A small image classifier, trained from scratch.
Model: arch vgg, norm batchnorm, depths [2, 5, 5].
Training: muon at rate 0.011, batches of 384, held-out accuracy 44%.
Rows from block 5 of a small image classifier, named by matrix and row number. Each number is 200 + 40 x the weight over its row's rms, rounded and kept within 0 to 999. All counts start at 0. After the name is the row's rms in percent of the matrix's.
Before each channel's rows are labels from the 100 images, of 14848, where the channel reaches its highest value: "strongest on" is what is common among them. Only what is clearly more common there than usual is listed. The data: photos of arthropod specimens (BIOSCAN-5M).
# conv: 3x3 conv (model.blocks.5.conv.weight, 112x112x3x3, each kernel summed), inputs 56-111

strongest on: order Coleoptera; family Coccinellidae
conv.12,106,189,215,185,155,193,196,200,196,222,222,196,200,195,191,210,195,198,210,186,205,197,196,203,188,201,203,217,204,198,199,177,197,199,209,203,159,264,204,407,224,189,197,202,201,187,200,187,211,209,142,194,197,293,213,203,202

strongest on: order Diptera
conv.14,074,198,176,160,201,209,218,194,203,187,199,236,210,224,172,194,304,185,212,186,174,197,200,200,203,201,233,165,197,222,203,184,202,195,200,210,124,201,202,208,203,206,220,405,142,208,200,227,193,163,185,210,193,208,200,187,186

strongest on: order Hymenoptera
conv.92,061,181,275,221,169,192,204,258,174,185,408,200,137,224,127,177,190,196,179,167,84,198,199,157,269,195,153,229,199,199,155,193,185,203,198,225,227,304,207,169,225,218,191,143,197,178,266,190,180,242,197,200,159,170,185,136,165

strongest on: order Coleoptera; family Throscidae
conv.47,055,209,213,238,191,179,147,192,189,195,187,196,209,194,244,238,202,193,218,173,204,246,170,287,206,198,266,193,197,202,206,192,206,212,136,193,215,197,164,191,201,270,240,236,212,232,184,195,198,186,202,93,191,216,158,213,193

strongest on: order Coleoptera; class Arachnida; family Coccinellidae
conv.66,102,190,186,198,188,227,150,200,168,157,220,186,190,336,183,202,192,201,176,173,182,199,201,199,201,207,193,191,168,196,196,199,206,198,225,208,171,415,299,125,183,189,197,204,201,205,205,200,195,332,209,71,189,169,168,176,195

strongest on: family Cecidomyiidae; family Mymaridae
conv.109,068,186,182,178,203,173,196,254,206,206,306,206,199,210,200,204,193,112,167,179,177,192,270,188,207,205,172,201,211,166,190,235,193,194,193,211,256,201,209,271,185,228,210,210,301,231,131,166,191,168,191,182,187,201,183,363,191

strongest on: order Coleoptera
conv.100,083,201,183,189,223,198,166,166,176,203,186,213,356,148,179,166,231,96,107,210,147,208,201,198,239,202,201,205,230,207,392,195,174,236,214,264,136,199,209,186,206,196,203,240,192,210,213,204,192,197,191,269,196,197,200,212,200

strongest on: order Coleoptera; family Coccinellidae
conv.3,099,200,148,222,186,204,182,223,202,276,179,118,194,199,212,207,257,387,123,178,129,214,209,199,199,173,204,199,195,196,212,192,202,178,285,170,166,165,341,245,202,200,195,196,195,194,205,170,201,152,190,205,203,178,201,132,179

strongest on: order Coleoptera
conv.22,064,202,215,83,219,197,247,229,167,154,207,183,163,210,267,166,200,183,225,200,247,232,253,183,0,200,202,199,161,204,197,205,203,120,209,186,160,204,177,239,181,212,203,196,213,198,231,258,187,302,209,186,297,198,208,188,197

strongest on: class Collembola; order Entomobryomorpha
conv.93,118,209,231,109,211,200,213,202,199,224,195,200,197,180,140,205,188,20,290,193,181,209,202,207,236,188,178,202,193,206,186,200,263,208,163,224,146,197,199,170,193,195,179,201,199,177,205,198,200,187,197,268,199,206,200,209,201

strongest on: class Arachnida; order Trombidiformes
conv.45,060,165,141,197,209,225,291,204,190,214,201,199,205,193,241,193,185,212,130,190,241,196,206,188,131,238,193,181,212,202,204,238,194,177,185,194,185,382,263,158,288,204,203,199,185,160,261,159,198,234,226,221,207,200,218,181,181

strongest on: order Coleoptera; class Arachnida
conv.83,121,209,184,221,159,289,215,180,199,233,188,202,179,202,188,300,200,267,0,196,159,204,195,205,312,209,187,195,226,191,206,201,138,200,230,261,154,224,249,191,199,199,200,190,192,195,208,205,203,267,198,187,204,195,200,223,200

strongest on: class Arachnida
conv.90,095,136,277,191,200,196,199,225,179,180,210,199,221,251,181,79,225,193,196,185,175,195,197,191,202,192,199,182,199,212,209,194,205,202,358,226,142,193,226,262,197,201,263,268,188,165,191,247,202,272,191,211,209,203,201,197,201

strongest on: order Hemiptera; family Aleyrodidae
conv.17,213,199,201,200,182,200,184,201,199,197,214,243,201,344,167,208,204,200,201,201,193,202,190,200,195,200,201,202,198,201,201,200,195,201,201,50,143,193,210,142,181,335,236,201,222,206,200,200,199,208,192,199,197,205,210,220,202

strongest on: order Hymenoptera; family Figitidae
conv.80,117,241,213,194,212,207,211,231,226,200,210,199,203,268,181,208,201,172,204,202,180,196,174,188,184,182,170,207,237,210,197,206,199,199,202,190,136,203,206,396,215,198,226,123,239,404,183,297,214,207,202,357,203,193,204,211,205

strongest on: order Hemiptera
conv.6,139,175,205,188,204,202,210,200,250,456,180,199,173,264,175,206,201,195,243,201,183,200,200,195,221,199,206,195,204,192,198,206,225,215,194,181,196,199,212,222,198,158,203,195,200,202,176,191,200,192,238,196,194,196,194,139,195

strongest on: order Hymenoptera
conv.38,100,203,243,214,205,195,155,186,196,171,204,200,199,197,194,191,203,195,167,201,213,198,199,192,258,205,200,203,204,229,267,200,147,203,172,204,193,208,201,169,227,222,198,197,197,183,334,191,206,123,162,208,201,225,201,203,200

strongest on: order Hymenoptera
conv.21,076,199,206,212,207,185,203,195,238,215,199,183,175,182,192,142,224,151,232,218,210,189,223,213,209,172,234,185,205,197,184,230,198,246,205,185,203,192,210,221,197,199,193,214,203,205,127,218,198,201,201,157,197,264,200,197,204

strongest on: order Hemiptera
conv.78,112,212,152,205,227,196,266,200,209,425,175,171,191,233,196,160,196,162,188,202,188,200,200,211,238,190,198,181,195,186,193,201,197,204,203,227,86,188,208,252,197,167,220,194,137,197,206,194,203,145,210,180,196,319,195,161,200

strongest on: order Lepidoptera
conv.84,190,199,191,197,203,200,200,199,193,253,195,199,200,200,203,281,199,201,199,186,200,204,202,197,219,216,203,199,198,206,201,199,202,204,195,199,202,200,200,198,200,200,208,243,205,198,201,225,197,193,548,199,199,197,200,185,200

strongest on: order Diptera
conv.74,129,190,200,215,236,197,198,200,203,190,200,202,200,229,189,218,233,197,197,196,183,199,201,199,454,177,200,201,199,206,195,196,208,148,204,205,148,197,209,246,200,196,178,210,198,197,163,200,198,88,317,185,197,186,200,219,199

strongest on: order Hemiptera
conv.13,106,171,202,183,193,197,199,192,224,165,201,200,227,191,122,173,236,158,227,208,193,197,198,200,217,195,191,195,201,197,248,259,220,202,197,364,185,185,195,241,185,197,164,52,201,217,195,171,209,195,227,174,184,193,198,386,198

strongest on: order Coleoptera; family Coccinellidae
conv.79,107,193,226,184,194,198,257,223,197,297,268,199,204,180,170,193,232,177,182,277,199,181,201,211,211,199,182,210,184,205,198,205,234,209,200,190,200,274,249,196,205,194,175,183,210,174,209,201,197,168,243,265,206,194,197,194,195