{
  "image_size": 32,
  "arch": "vgg",
  "activation": "relu",
  "depths": [2, 5, 5],
  "stem": "deep",
  "mixing": "cutmix",
  "optimizer": "muon",
  "lr": 0.011,
  "momentum": 0.95,
  "l1_shrink": 0.01,
  "cautious_weight_decay": true,
  "final_lr_fraction": 0.01
}
Rows from block 5 of a small image classifier, named by matrix and row number. Each number is 128 + 32 x the weight over its row's rms, rounded and kept within 0 to 255. All counts start at 0.
After each channel's rows are labels from the 100 images, of 14848, where the channel reaches its highest value: "top examples" is what is common among them; "patch colour" is the nearest of a few named colours to the mean colour under the peak. Only what is clearly more common there than usual is listed. The data: photos of arthropod specimens (BIOSCAN-5M). In brackets: how many of the 100.
# conv: 3x3 conv (model.blocks.5.conv.weight, 112x112x3x3, each kernel summed), inputs 56-111

conv.20 [152 152 118 112 138 127 179 121 197 133 131 127 120  94 130 140 117 142 124  96 131 126 124 130 122 113 130 129 153 121 130 128 129 129 120 135 132 131 124 120 131 120 187 133 129 135 142 126 129 132 130 126  93 130  27 127]
top examples: order Coleoptera (49); family Throscidae (39)
patch colour: grey (37)

conv.70 [121 109 140 135 128 124 127 127 128 125 134 156 131 113 255  60 222  83 124 118 120 125 122 117 131 119 126 127 163 119 143 112 181 126 105  75 127 129 129 127 112 146 130 109 114 160 132 117 137 127 130 128 128 127  93 128]
top examples: order Diptera (66)
patch colour: grey (71)

conv.41 [132 129 122 126 128 165 131 145  98 130 117 129 120 101 163 141 132 134 135 126 140 121 113 119 111 137  93 107 134 158 121 122 136 148 111   0 130 124 124 128 138 132 132 133 134 109 143  95 125 155 128 124 117 125 255 121]
top examples: order Diptera (61)
patch colour: grey (32)

conv.49 [127 118  82 171 132 142  99 134 111  59 112 185 133 174 135 131 124 136 155 158 123 139 117 111 137  96 107 125 108 130 137 122 119 129 116  36 114 115 175 143 120  96 152 133 114   0 136 143 138 114 145 138  95 123 169 124]
top examples: order Coleoptera (43)
patch colour: grey (50); brown (40)

conv.50 [128 137 193 121 129 114 104 118 124 138 206 175 107 114 135 137 111  81 116 107 117 117 128 137 114 132 135 248 130 133 131 125 167 122 131 118 129 126 130 127 148 129  94 128 155 255 145 134 105 142 108 129 128 128 174 129]
top examples: order Coleoptera (99); family Coccinellidae (28); family Nitidulidae (25)
patch colour: brown (46); grey (33)

conv.97 [130 136 166 145 120 126 106 146 152 129 136 124 134  40 139 140 140 129 127 127 131 132 135   0 163 132 126 134 143 108 123 110 164 113 110  82 129 139 140 129 129 163 132 149 155 170 170 124 127 129 205 129  31 128 125 131]
top examples: order Hymenoptera (52)
patch colour: grey (25)

conv.4 [124 140 206 162 138 126 113 120 103 128 130 126 122 131 115 172 133  86 112 137 111 167 147   0 170 132 139 130 122  84 110 116 108 107 148 115 126  94 126 129 137  73 125 128 162 179 139 129 109 133 162 132 116 129 107 127]
top examples: order Diptera (84); family Drosophilidae (33)
patch colour: grey (43)

conv.11 [105 132 111 148 107 143 133 135 141 133 129 232 134 111 106 112 129 124 116 127 120 122 129 125 126 126 126 127 129 131 125 117 139 125 131 111 137 104 135 130 151 138 131 131  86 131 158 134 170 148 163 118 121 129  62 131]
top examples: order Coleoptera (87); family Throscidae (54)
patch colour: grey (54)

conv.85 [128 129 116 133 119 140 189 130 134 140  98 136 123  93 125 123 168 167 137  86 129 124 122 106  91 131 108  99 118 145 119 128 134 130 116 114 130 135 144 128 134 126 159 128 116 127 147 108 141 111 117 115 134 134 138 118]
top examples: order Coleoptera (51); family Corylophidae (29)
patch colour: grey (40)

conv.51 [125 153 122 153 130 129 126 133 124 127 235 127 128 129 129 103 167 114 124 114 129 128 124 231 121 123 129 183 229 133 135 124 122 112 136 122 128 121 139 128 220 138 129 137 130 124 164 130  66 132 119 125 120 128 196 126]
top examples: order Diptera (86); family Milichiidae (39)
patch colour: grey (50)

conv.88 [122 117 101 152 107 148 127 129 124 145 138 191 124 133 104 154 129  86 125 137 131 127 122 178 136 104 131 116 127 173 127 103 125 127 134  23 123 155 134 122 119 147 230  88  99 129 157 155 136 128 255 119 135 121  97 137]
top examples: order Coleoptera (54)
patch colour: grey (41)

conv.8 [130 147  93 158 131 136 117 123 142 113 129 126 125  89 152 138 179 118 123 113 126  79 119 202 119 139 126 128 145 178 124 123 135 107 130  48 115 124 187 115 126 125 128 131 115 124 110 129 123 125 206 129 128 143 111 127]
top examples: order Diptera (84)
patch colour: grey (47)

conv.10 [128 121 241 129 135 111 129 128  64 129 121  83 134  62 124 237 128 136 197 151 134  97  99 158 121 131 128 128 136 120 123 119 143 130 131  39 128 128 130 126 171 129 163 125 126 139 128 110 108 169  45 127 135 128 161 127]
top examples: order Diptera (98)
patch colour: grey (25)

conv.61 [126 131 129 126 128 124 128 213 113 115 126 144 134  21   0 129 165 155 125 129 126 124 111 173 127 130 125 125 115 168 122 119 138 200 154 104 132 129 131 130 135 135 107 122 149  61 127 121 134 129 239 128 133 127  75 126]
top examples: order Hymenoptera (84)
patch colour: grey (38)

conv.58 [124 140  74 170 178 197 106 122 125 105 125 115 124 128 148 147 136 112 125 166 120  69 126 113 127 129 111 116 103 131 128  48 132 194 159  66 123  74 108 123  20 134 181  98 100 131 134 126 120 143 140 145 143 129 124 122]
top examples: order Diptera (60)
patch colour: grey (64)

conv.108 [127 139 146 131 124 130 127 164 121 128 146 132 132 132   0 199 128 138 123 168 130 148 126 120 129 130 127 132 192 123 130 131 126 143  27 131  51 124 152 122 149 144 213 102 124 109 170 123 123 121 176 136  38 128  93 128]
top examples: order Diptera (66)
patch colour: grey (45)

conv.52 [129 101 103 151 129 105 140  98  68 126 130 197 129 107  42 176  87 155 124 112 133  68 128 125 137 161 168  94 124 171 130 104 141 108 132 106 122 171 132 128 129 140 125 122 128 139 118 133 139 177 131 128 139 128 133 129]
top examples: order Coleoptera (83); family Coccinellidae (29)
patch colour: grey (57); brown (34)

conv.16 [193 118 126 116 129 119 121 150 255 137 117 128  92 114 139 121  98 115 135 129 133 150 121 233 111 128 156 141 115 159 126  98 127 120  79 116 129 112 117 132 137 156  94 107 206 128 128 127 129 125 137 126 142 125 134 129]
top examples: order Diptera (62); family Drosophilidae (37)
patch colour: grey (28)

conv.56 [146  95 154 143 156 160 124 174 107 128 124 122 142 143 130 116  81 147 122 145 123 119 200 143 122 122 131 137  92 128 140 102 130  48 225  19 112  78 129 120 163 134 143 110 130  78 140 217  66 102 133 135 120 126 157 130]
top examples: order Coleoptera (47); order Hemiptera (38)
patch colour: grey (29)

conv.65 [129 255 150 122 128 169 130 128 127 157 129 126 121 122 113 213 111 136  81 107 128 130 250 190 120 120 128  64 128 121 159 182  97 143 116 102 131 127  84 128 135 121 119 149  62 116   0 145 129 128 120 127 131 127 135 130]
top examples: order Diptera (72)
patch colour: grey (31)

conv.72 [127 126 115 108 134  16  35  92 135 125 118  94 131 157 109 209 114 155 119 107 146 175 141  18 150 190 132 136 131 129 119 127 115 100 144 118 111 111 142 114 123 109 137 131 166 117 136 148 140  84 102 133 121  84 111 121]
top examples: order Diptera (66)
patch colour: grey (33); brown (32)

conv.32 [123 146 136 121 124 132 129  14 134 140 133 117 126  64 196 111 135 108 139 126 151 128  97 128 103 127 127 130 106 118 127 123 129 109 126 114 125 178  92 128 132  92  88 168 143 122 116 123 156 126  98 131 135 129 147 113]
top examples: order Diptera (65)
patch colour: grey (35)

conv.42 [108 255 157 124 136 131 169 146 128 162 127 126 148  93 117  57 115 134  99 100 114 130 119 128  86 121 126 147 159 130 130 125 129  88  76 140 135 100 109 152 128 132 123 132 122 113 169 146 107 124  39 120  88 140 122 130]
top examples: order Hymenoptera (58)
patch colour: white (63)

conv.94 [111 128 142 135 129 113 138 104 125 128 131 243 123 122 134 222 187 115 136 128 129 127 106 210 115 124 124 131 145 143 128 128 116 127  84 109 128 126 135 132 129 121 123 135  43 131   0 129 132 117 131 134 133 128 116 128]
top examples: order Diptera (67)
patch colour: grey (39); brown (38)

conv.18 [147 121 166 137 152 160 144  87  49 125 153 117  84 124 126 134  77 152 216 180 130 127 125 104 128 126 131 118 142 119 127 128 122 127 150 147 155 121 117 128 200 128 117 151 154 125 121 127 226 126 129 133 123 128 104 127]
top examples: order Coleoptera (81); family Throscidae (47)
patch colour: grey (41); brown (39)

conv.110 [162 100 163 123 125 122 136 120 212 135 128 125 124 136 131 122 130 137 124 223 156 127   0 255 134 139 143  99 122 123 130 118 124 135  41  80 126 131 130 131 116 156 152 104 129 179 157 123 115 113  50 134 138 132 130 126]
top examples: order Diptera (81); family Drosophilidae (49)
patch colour: grey (52)

conv.30 [136 153 100 182 129 197 163 130 110 126 129 114 133 140 190  70 127 131 130 124 132 127 144 128 106 127 126 132 255 130 119 116 141  98 124 115 147 115 125 128 122 125 255  96 127 167 132 138 103  94 142 152 142 128 110 128]
top examples: order Coleoptera (98); family Coccinellidae (68)
patch colour: brown (57); black (38)

conv.95 [125 107 173  99 129  94 123 117 180 127 138 136 152 125 141 255  47 123 149 156 131 127 119 171 140 144 126 130 124 167  85 125 131 118 105  23 134 133 118 121 144 139 128 132 153 133 129 130 130 147  98 122 128 129 124 119]
top examples: order Diptera (90); family Anthomyiidae (27)
patch colour: brown (43); grey (31)

conv.39 [142 165 203 169 125 121 130 126 176 135 105 135 132  43 185 131 129 129 181 153 127 127 112 250 110 126 125 119 137 161 121 152 158 129  89 111 130 132 123 127 135 103 117 204 139 169 122 130 124 137 186 129 125 128 187 130]
top examples: order Diptera (93)
patch colour: grey (52)

conv.107 [128 112 241 136 128 124 122 125 123 124 150 128 106  65 175 128 118 140 153 141 171  60 122  97 143 149 127 117 140 110 126 156 148 118 115 113 128 139  68 128 129 119 127 142 135 134  99 122 156  72  52 131 137 128 150 121]
top examples: order Diptera (73); family Dolichopodidae (27)
patch colour: grey (32)

conv.5 [128 116 114 146 123 125 133 146  79 122 120  85  77 139 153 143 148  99 136 127 132 137 137 189 138 152 123 133  63 118 123 128 116 104 134  95 113 123 105 121 185 192 132 111 132 115 145 131 134   0  89 128  95 116 108  89]
top examples: order Coleoptera (37)
patch colour: grey (30)

conv.29 [128 126 255 139 128 131 128 116 134 127 124 141 129 132 107 237 200 164 128  94 127 128 112 244 125 121 141 133 136 152 116 118 118 120  78 126 127 140 159 129 122  47 144 132 108 126 131 133 121 130  88 128 124 128 172 128]
top examples: order Diptera (100); family Muscidae (25)
patch colour: grey (38)

conv.0 [128 128 228 107 120 114  97 122 213 141 121 160  95 117  85 131 126 126 149 125 128 130 129 255 133 132 120 114 115 126 128 128  97 149 155  44 110  77 140 137 203 147 180 115 109 127 113 141 132 117 115 131 132 128 107 124]
top examples: order Diptera (92); family Drosophilidae (30)
patch colour: grey (30)

conv.33 [142 129 132 122 140 177 148  84 136 152 102 125 150 130 206 128 139 144 173 121 129 127 124 125 128 134 128 129 131 125 148 131 120 130 126  83 175 101 111 115 117 132 135 109 124 235 134 125 127 127 127 128 127 128 157 128]
top examples: order Coleoptera (99); family Coccinellidae (51)
patch colour: brown (58); grey (29)