From a checkpoint of a small image classifier: depths [2, 5, 5], widths [64, 112, 192].
Rows from block 4 of a small image classifier, named by matrix and row number. Each number is 500 + 50 x the weight over its row's rms, rounded and kept within 0 to 999. All counts start at 0. Numbers have three digits each. After the name is the row's rms in percent of the matrix's.
After each channel's rows are labels from the 100 images, of 14848, where the channel reaches its highest value: "responds to" is what is common among them. Only what is clearly more common there than usual is listed. The data: photos of arthropod specimens (BIOSCAN-5M).
# conv: 3x3 conv (model.blocks.4.conv.weight, 112x112x3x3, each kernel summed), inputs 0-55

conv.72 113:461508490440535487524435500442497487547509505502604545487506503503469501501521488680413487501490506500569498531567511499496496513402499541499589495499408492524514498452
responds to: order Diptera; family Anthomyiidae

conv.91 148:503536498503497518523509504508537517498512509501501504487492503509530499503518543500501507499521508499504474530556505515511500508505494501501492502476542511512484380486
responds to: order Hemiptera

conv.3 079:471499496511495517461497527480506486498512499459493446524491504485512503495415565493496509499501565543501498530638498405531510495516516583471537576516525496504488493495
responds to: order Hemiptera; order Coleoptera

conv.109 063:490530493495495478492496528523467505508471520483505487517510510501484529503484436475488431470484501490551500446564525575489493485497482501471502494523570491444479464472
responds to: order Hemiptera; family Aleyrodidae

conv.0 122:498503478505485455407500503493486513501449557500526486499488509480454493582500477501510512536477505498493464502485485503532477504494588364497500502526389498482494512501
responds to: order Hymenoptera

conv.67 100:355471479548494497347501517452502507502498501507465496566497472501500506516492500488576518548474492501498500505338498494458610490495505496501498509541501496463506548502
responds to: order Coleoptera; family Throscidae

conv.27 102:518535495488505498509469491524501502530500502496478530506481508468513498499472477480560510489482510501499487513611502499542624514528497511622499510492498497510533493507
responds to: order Coleoptera; family Throscidae

conv.64 140:474508509491482498575501495492490492505522477488474480500509501573483499496479502380514505462501496503483501502498498497448480486503478500502500489517501527493495503526
responds to: family Drosophilidae; order Hemiptera

conv.54 078:501530499530454497418494570535537497489494481527483494489580490488499509386439523472477494508525628505525503500423498498488518501421511504490501557506621553580530509501
responds to: order Hemiptera

conv.57 100:518518489479489492556482492511568567500499501487522484483419496535393457492488369535452575625497463494526496342412507498533496485483481527515501507597658499496480501490
responds to: order Hymenoptera

conv.2 152:498478492500500495558494507504474499497494522483575501501493498500518509475441489511484481455494512501508525496400467499660505505501491432501497515505490500493537499506
responds to: order Hemiptera; family Aleyrodidae

conv.110 116:458500516523501497495469502500488517500475524502501538423528506502500497501471499817520522523467465501644611471451502502480490488493426502515502506482465499487546499500
responds to: order Diptera

conv.58 096:481498572550683441431555499496519482508495500499655508475402516480498498501621502585519518494493505500657583480493503497504457536497622613512500486572386547512504518535
responds to: order Diptera; family Drosophilidae

conv.6 108:354510500514474481310484506450523540499480483499477510542511523487451543500487500412508733508509505494475509439503502487496491477536337494589496505494556496515513503510
responds to: class Arachnida

conv.39 093:481499553505581508532508489405490492547506510500514534484510472501489505535576490496487499543487416476481537460535470491723505548488506535499561663515515447532390491503
responds to: order Hymenoptera

conv.9 095:429482493500499471452370741491439501506454504493502503554547502499471572520489508510492523494505483499512488483540470464574592445509431476500495518544445497509610507508
responds to: order Coleoptera

conv.55 073:489491498514502462379497484576448461518504549484565452510541523493514510418443484595512583453501528487497475577466559501498507485500420504478505493589349498504514507489
responds to: order Hymenoptera

conv.71 109:404493520499561506456521500492497501500502499475504518495503493504483512503473510493692503578459475507530585496401512502510503489703517484486494384512515480503509548595
responds to: order Diptera; family Muscidae

conv.5 079:596540517498469569540486530581540598539490493557522512498498522501512527489479580514506518508520507496525492511573490470571522478502498524495505495432570523489501450490
responds to: order Hemiptera; family Cicadellidae

conv.68 096:491587484471499509454502497502500513487514440505633483491406499494492436495511543492496413491452522501469488479416498509494515488502507476501496479503537499505537455500
responds to: order Hemiptera; family Aleyrodidae

conv.52 083:497517474466502519363496500492541424518692511487495522525519506503500492451523499530480487476474557493486540549415510499324486571401579566501503489488501501495486517499
responds to: order Hemiptera

conv.81 058:514363505481485490488522500462500482498500538547548479497517509471505523514461240524527524520472533498508483447515489469483520505515514458499510530509460460474516523521
responds to: order Hemiptera

conv.12 064:514455554503461498463447506587492467489569559477419466495674516367504497493454434506495650479483497521568457630590563471411398531530473513501483545480466490487495501501
responds to: order Hemiptera

conv.65 088:507488497498523501492504504627491496506495515460495496499465482509482477469520434496499454486516384498480495487396494615552501502495493497513500502478523485409502492525
responds to: class Collembola

conv.43 112:492509485462522535481500501512535860465490502507505517453427504517504531499477483497502449505513498499495488473495547506451513505480470476477489484473561503537523478447
responds to: order Hemiptera; family Aleyrodidae

conv.111 058:361514468496501456479500576493439492438479490548473496515489487496515502345473496491553516504449672489464547494515491496517544479428452496487498709545525505491544412454
responds to: order Hemiptera

conv.106 113:506486495488457488507400436549474476493559562493498497529616506502486480499494494453505505457505486496453393458414498498500429485467584484499477501523499473518557524500
responds to: order Hymenoptera

conv.50 082:520487490463481493588500500535484588499488496502565568502478532540499502517637485785488416523546513503576508501542486555573601524495465474497512436510502480457496502499
responds to: order Coleoptera

conv.31 074:461465495489498633516529496521452491479472481506506490510521497521562569493445595480498499439525536519472502669381568502541486500506507485539495497448497501505420469503
responds to: order Coleoptera; family Coccinellidae

conv.62 081:522483503502458495501542618482554496496498466491500481514462471494487512483514510481439470515475519505495498503467488490554565502470493534523497622506751519516515492493
responds to: order Coleoptera; family Coccinellidae

conv.30 146:517475497495499459527497487502497492496568515500503461502506500492478436543528489485482510529501496500498480511580500506491460500504519505493497499512473501558504472509
responds to: order Coleoptera; family Coccinellidae

conv.56 074:492495480505497495515500538541516480501517505507509537459529498550536499422435548500490504435538436490519481493488493493541499498412454505503500526478499518497502516491
responds to: family Drosophilidae

conv.48 085:474499494506467553419505497504511495449493505501429458504531507481604584453488496446486721625528447499491500561401484501456567493530476494581499605572507506576594477505
responds to: order Hemiptera

conv.79 188:504506483512502560518586489493494501479495510487442489547503499518503504512490516443500495498499497486466499499453494495502499504511506456497488500533514499498502502544
responds to: order Diptera; family Drosophilidae

conv.34 082:506488567511585463498533496522757402501506481495555510493440498505470493520511499430462456696474486500553502458466501488511524486506471620501503520532514446514500481506
responds to: order Diptera

conv.53 089:496496484523558504431488482542625496497489526463546456493509465493471495488509573445496512487497465500532504497406503500391510498515523517509518440515507492584496483508
responds to: order Hymenoptera

conv.100 109:488503480510487505518498509480620451477652500499414485444545502495498502528486490497501507494514523482516498500454501501439484500505657539482499546504507511642483499506
responds to: order Hymenoptera; family Figitidae

conv.8 179:501506533501501513588506499494488499524501504499485477490520490504499524504462497495493500491503546500474493491497535500966496485494499492492500546498511502498502499498
responds to: order Hymenoptera

conv.73 192:521496499475492500447499500511537500517504507504499509501492503502498500530493495479445487527500502498486501494442500501498485511498501494477500501510586493505786518510
responds to: order Hemiptera

conv.76 044:555465432390506451610501489497530470573494527490525472493550478503462548516488375490490502504431522474529503471511529493447456510533491476464585501509499507573522581507
responds to: order Diptera