config = dict(
    model='image classifier',
    dataset='photos of arthropod specimens (BIOSCAN-5M)',
    train_examples=195000,
    image_size=32,
    crop_scale_min=0.7,
    horizontal_flip=True,
    targets=['family'],
    num_classes=218,
    arch='vgg',
    norm='batchnorm',
    activation='relu',
    channel_attention='eca',
    padding_mode='replicate',
    depths=[2, 5, 5],
    kernel_size=3,
    stem='deep',
    widths=[64, 112, 192],
    downsampling='max',
    mixing='cutmix',
    label_smoothing=0.1,
    loss='cross_entropy',
    init='trunc_normal_002',
    optimizer='muon',
    muon_scale='original',
    lr=0.011,
    momentum=0.95,
    nesterov=True,
    orthogonalizer='polar_express',
    adamw_lr_other_params=0.0012,
    grad_clip=3.0,
    l1_shrink=0.01,
    cautious_weight_decay=True,
    steps=4400,
    batch_size=384,
    epochs=8.7,
    lr_schedule='cosine',
    final_lr_fraction=0.01,
    warmup_steps=130,
    weight_decay=0.2,
    adamw_weight_decay_other_params=0.05,
)
Rows from block 5 of a small image classifier, named by matrix and row number. Each number is 500 + 25 x the weight over its row's rms, rounded and kept within 0 to 999. All counts start at 0. Numbers have three digits each.
Before each channel's rows are labels from the 100 images, of 14848, where the channel reaches its highest value: "top examples" is what is common among them; "colour at peak" is the nearest of a few named colours to the mean colour under the peak. Only what is clearly more common there than usual is listed. The data: photos of arthropod specimens (BIOSCAN-5M).
# conv: 3x3 conv (model.blocks.5.conv.weight, 112x112x3x3, each kernel summed), inputs 56-111

top examples: order Hymenoptera
colour at peak: grey
conv.54:500497517490507489502507501501472501508487561497527473500511508497496544504507510495486504486479502500503453519500472500504499500483477561478493518507488500523501500502

top examples: order Hymenoptera; family Figitidae
colour at peak: grey
conv.82:494492484502497496498504479500512513487488395511490493479483484510487497500495577528531546499492479441518470506498581500539503455498571480459498501500565488491494481500

top examples: order Lepidoptera
colour at peak: grey
conv.106:492499529507502508505503463500499485474504518465489504494522518503478516503497502442499491499504482514475488466506500498495494492497535451468499523630508506476500494463

top examples: order Diptera; family Milichiidae; family Agromyzidae
colour at peak: grey
conv.25:509598489496504510497508492496500492495499472509555506498459499500486500492494560505540506499505456500462538503503512499502503468515501513536503499506496501463503506501

top examples: order Hymenoptera
colour at peak: grey
conv.37:488525436524487501514519447513495474496468500509539542503497506532507362499495501496499488500491435506539476500496504497510494527461500493500499498468511495499500523498

top examples: order Hymenoptera
colour at peak: white
conv.46:482507471615501532498507507501500497499486512502501665492498501501499494499499499501500500503507501505505497510498474500498499503499507493497502531485555500573500498523

top examples: class Collembola
colour at peak: grey
conv.102:512495504511499495496525494489499465520478526501462547498549498495516547493499488466505483505558505517510454488496479502517479505492510487444498500500545500493498394501

top examples: order Diptera
colour at peak: grey
conv.99:488494527513502502490494464500500560501421529515501495496486502476443518499516501472501523500488501549539374493497500501504499526467498475536500500493509503504500475498

top examples: order Coleoptera; family Chrysomelidae
colour at peak: brown; grey
conv.59:493485504490500481499513512501497510510453492503565521481494509498508379512493509486486497500495479479505470501474487496503479508498506495497507499498523495494500516504

top examples: order Lepidoptera
colour at peak: grey
conv.57:510505502504498499501527513501497504489464493499496426496505509626578463520501501505495498502500478487505476496500496498518471490469510485463511482486498500501502512502

top examples: order Diptera; family Sciaridae
colour at peak: grey
conv.40:493523505502505501487488505480499500542506503516495495519477500498497474484499458468554559498500512506525511503443491498447522591487475511501483499495507500502500496500

top examples: class Collembola
colour at peak: grey
conv.98:540498500508499488513523501497501477476504495440504466512516499468473540498501517504498499497500496494493495501518481507514533469499497503442492499495642505505490421502

top examples: order Coleoptera
colour at peak: grey
conv.34:499490484501483495496515440513503496507472505547517491502498503486493510510515501506500496492497504498500488499550502497514509497423487500470499496388490495522500409461

top examples: order Lepidoptera
colour at peak: grey
conv.68:507519498494484496498504490502471482500500499492520494495502499491492507497499512494488496497488500496500492493498468502503497493497495387503497484506501506479500492497

top examples: order Hemiptera; family Cicadellidae
colour at peak: grey
conv.27:499512500522499518507494458502501495497449498508422535505524497479475482500500501474499482499501492488512511502500503490511497496517501477359499484526506490503504495501

top examples: order Diptera; family Milichiidae
colour at peak: grey
conv.43:485661511501500502500487506499506494501479511507504495494509513498513493504500499479504537503491472487506417499486491498512494556455455524442502482452501498526501529500

top examples: order Hymenoptera
colour at peak: grey
conv.9:500500525503501498514502374500490502503493428510497505495496496490504464499499507488488500503501485486606473500497491500503500507495496445493522492500541501485499557499

top examples: family Limoniidae
colour at peak: grey
conv.76:501524491502492503503503515507519491501496492494501461497483493518502499500482499521500497500501490494504465500501516500519487507508512514515504503536509513437500507489

top examples: order Diptera
colour at peak: grey
conv.1:507523560541499506497509460499508499512480558509499496499522501503498481495485497502542499491492504496494394511500530502499509495499501582501497498498530501486500497505

top examples: family Limoniidae
colour at peak: grey
conv.86:473500493507506491514468504497487535507512566493500485499511502503507476507510507465444508492500531502503333494498495491500498528497495524465503484520483510542500456498

top examples: order Hemiptera
colour at peak: grey
conv.23:501486487562500501496501456502500502503476597500500500501564508499490482500497499499499537496491503478513458501501495510537456495474496521498504501503606502523500492498

top examples: order Psocodea
colour at peak: grey
conv.75:490515499498502509498544558501500499506449501502500493499480500424433550493501499494493568500485529507604461500499504481501500496496500497565497501575584497446500498500

top examples: order Coleoptera; family Coccinellidae
colour at peak: brown; grey
conv.67:473503421498502486506520485498499501497495506529497518498475498500481514504500493501502494520503505511502481502546582500481501479501481482505503541499519501496500484500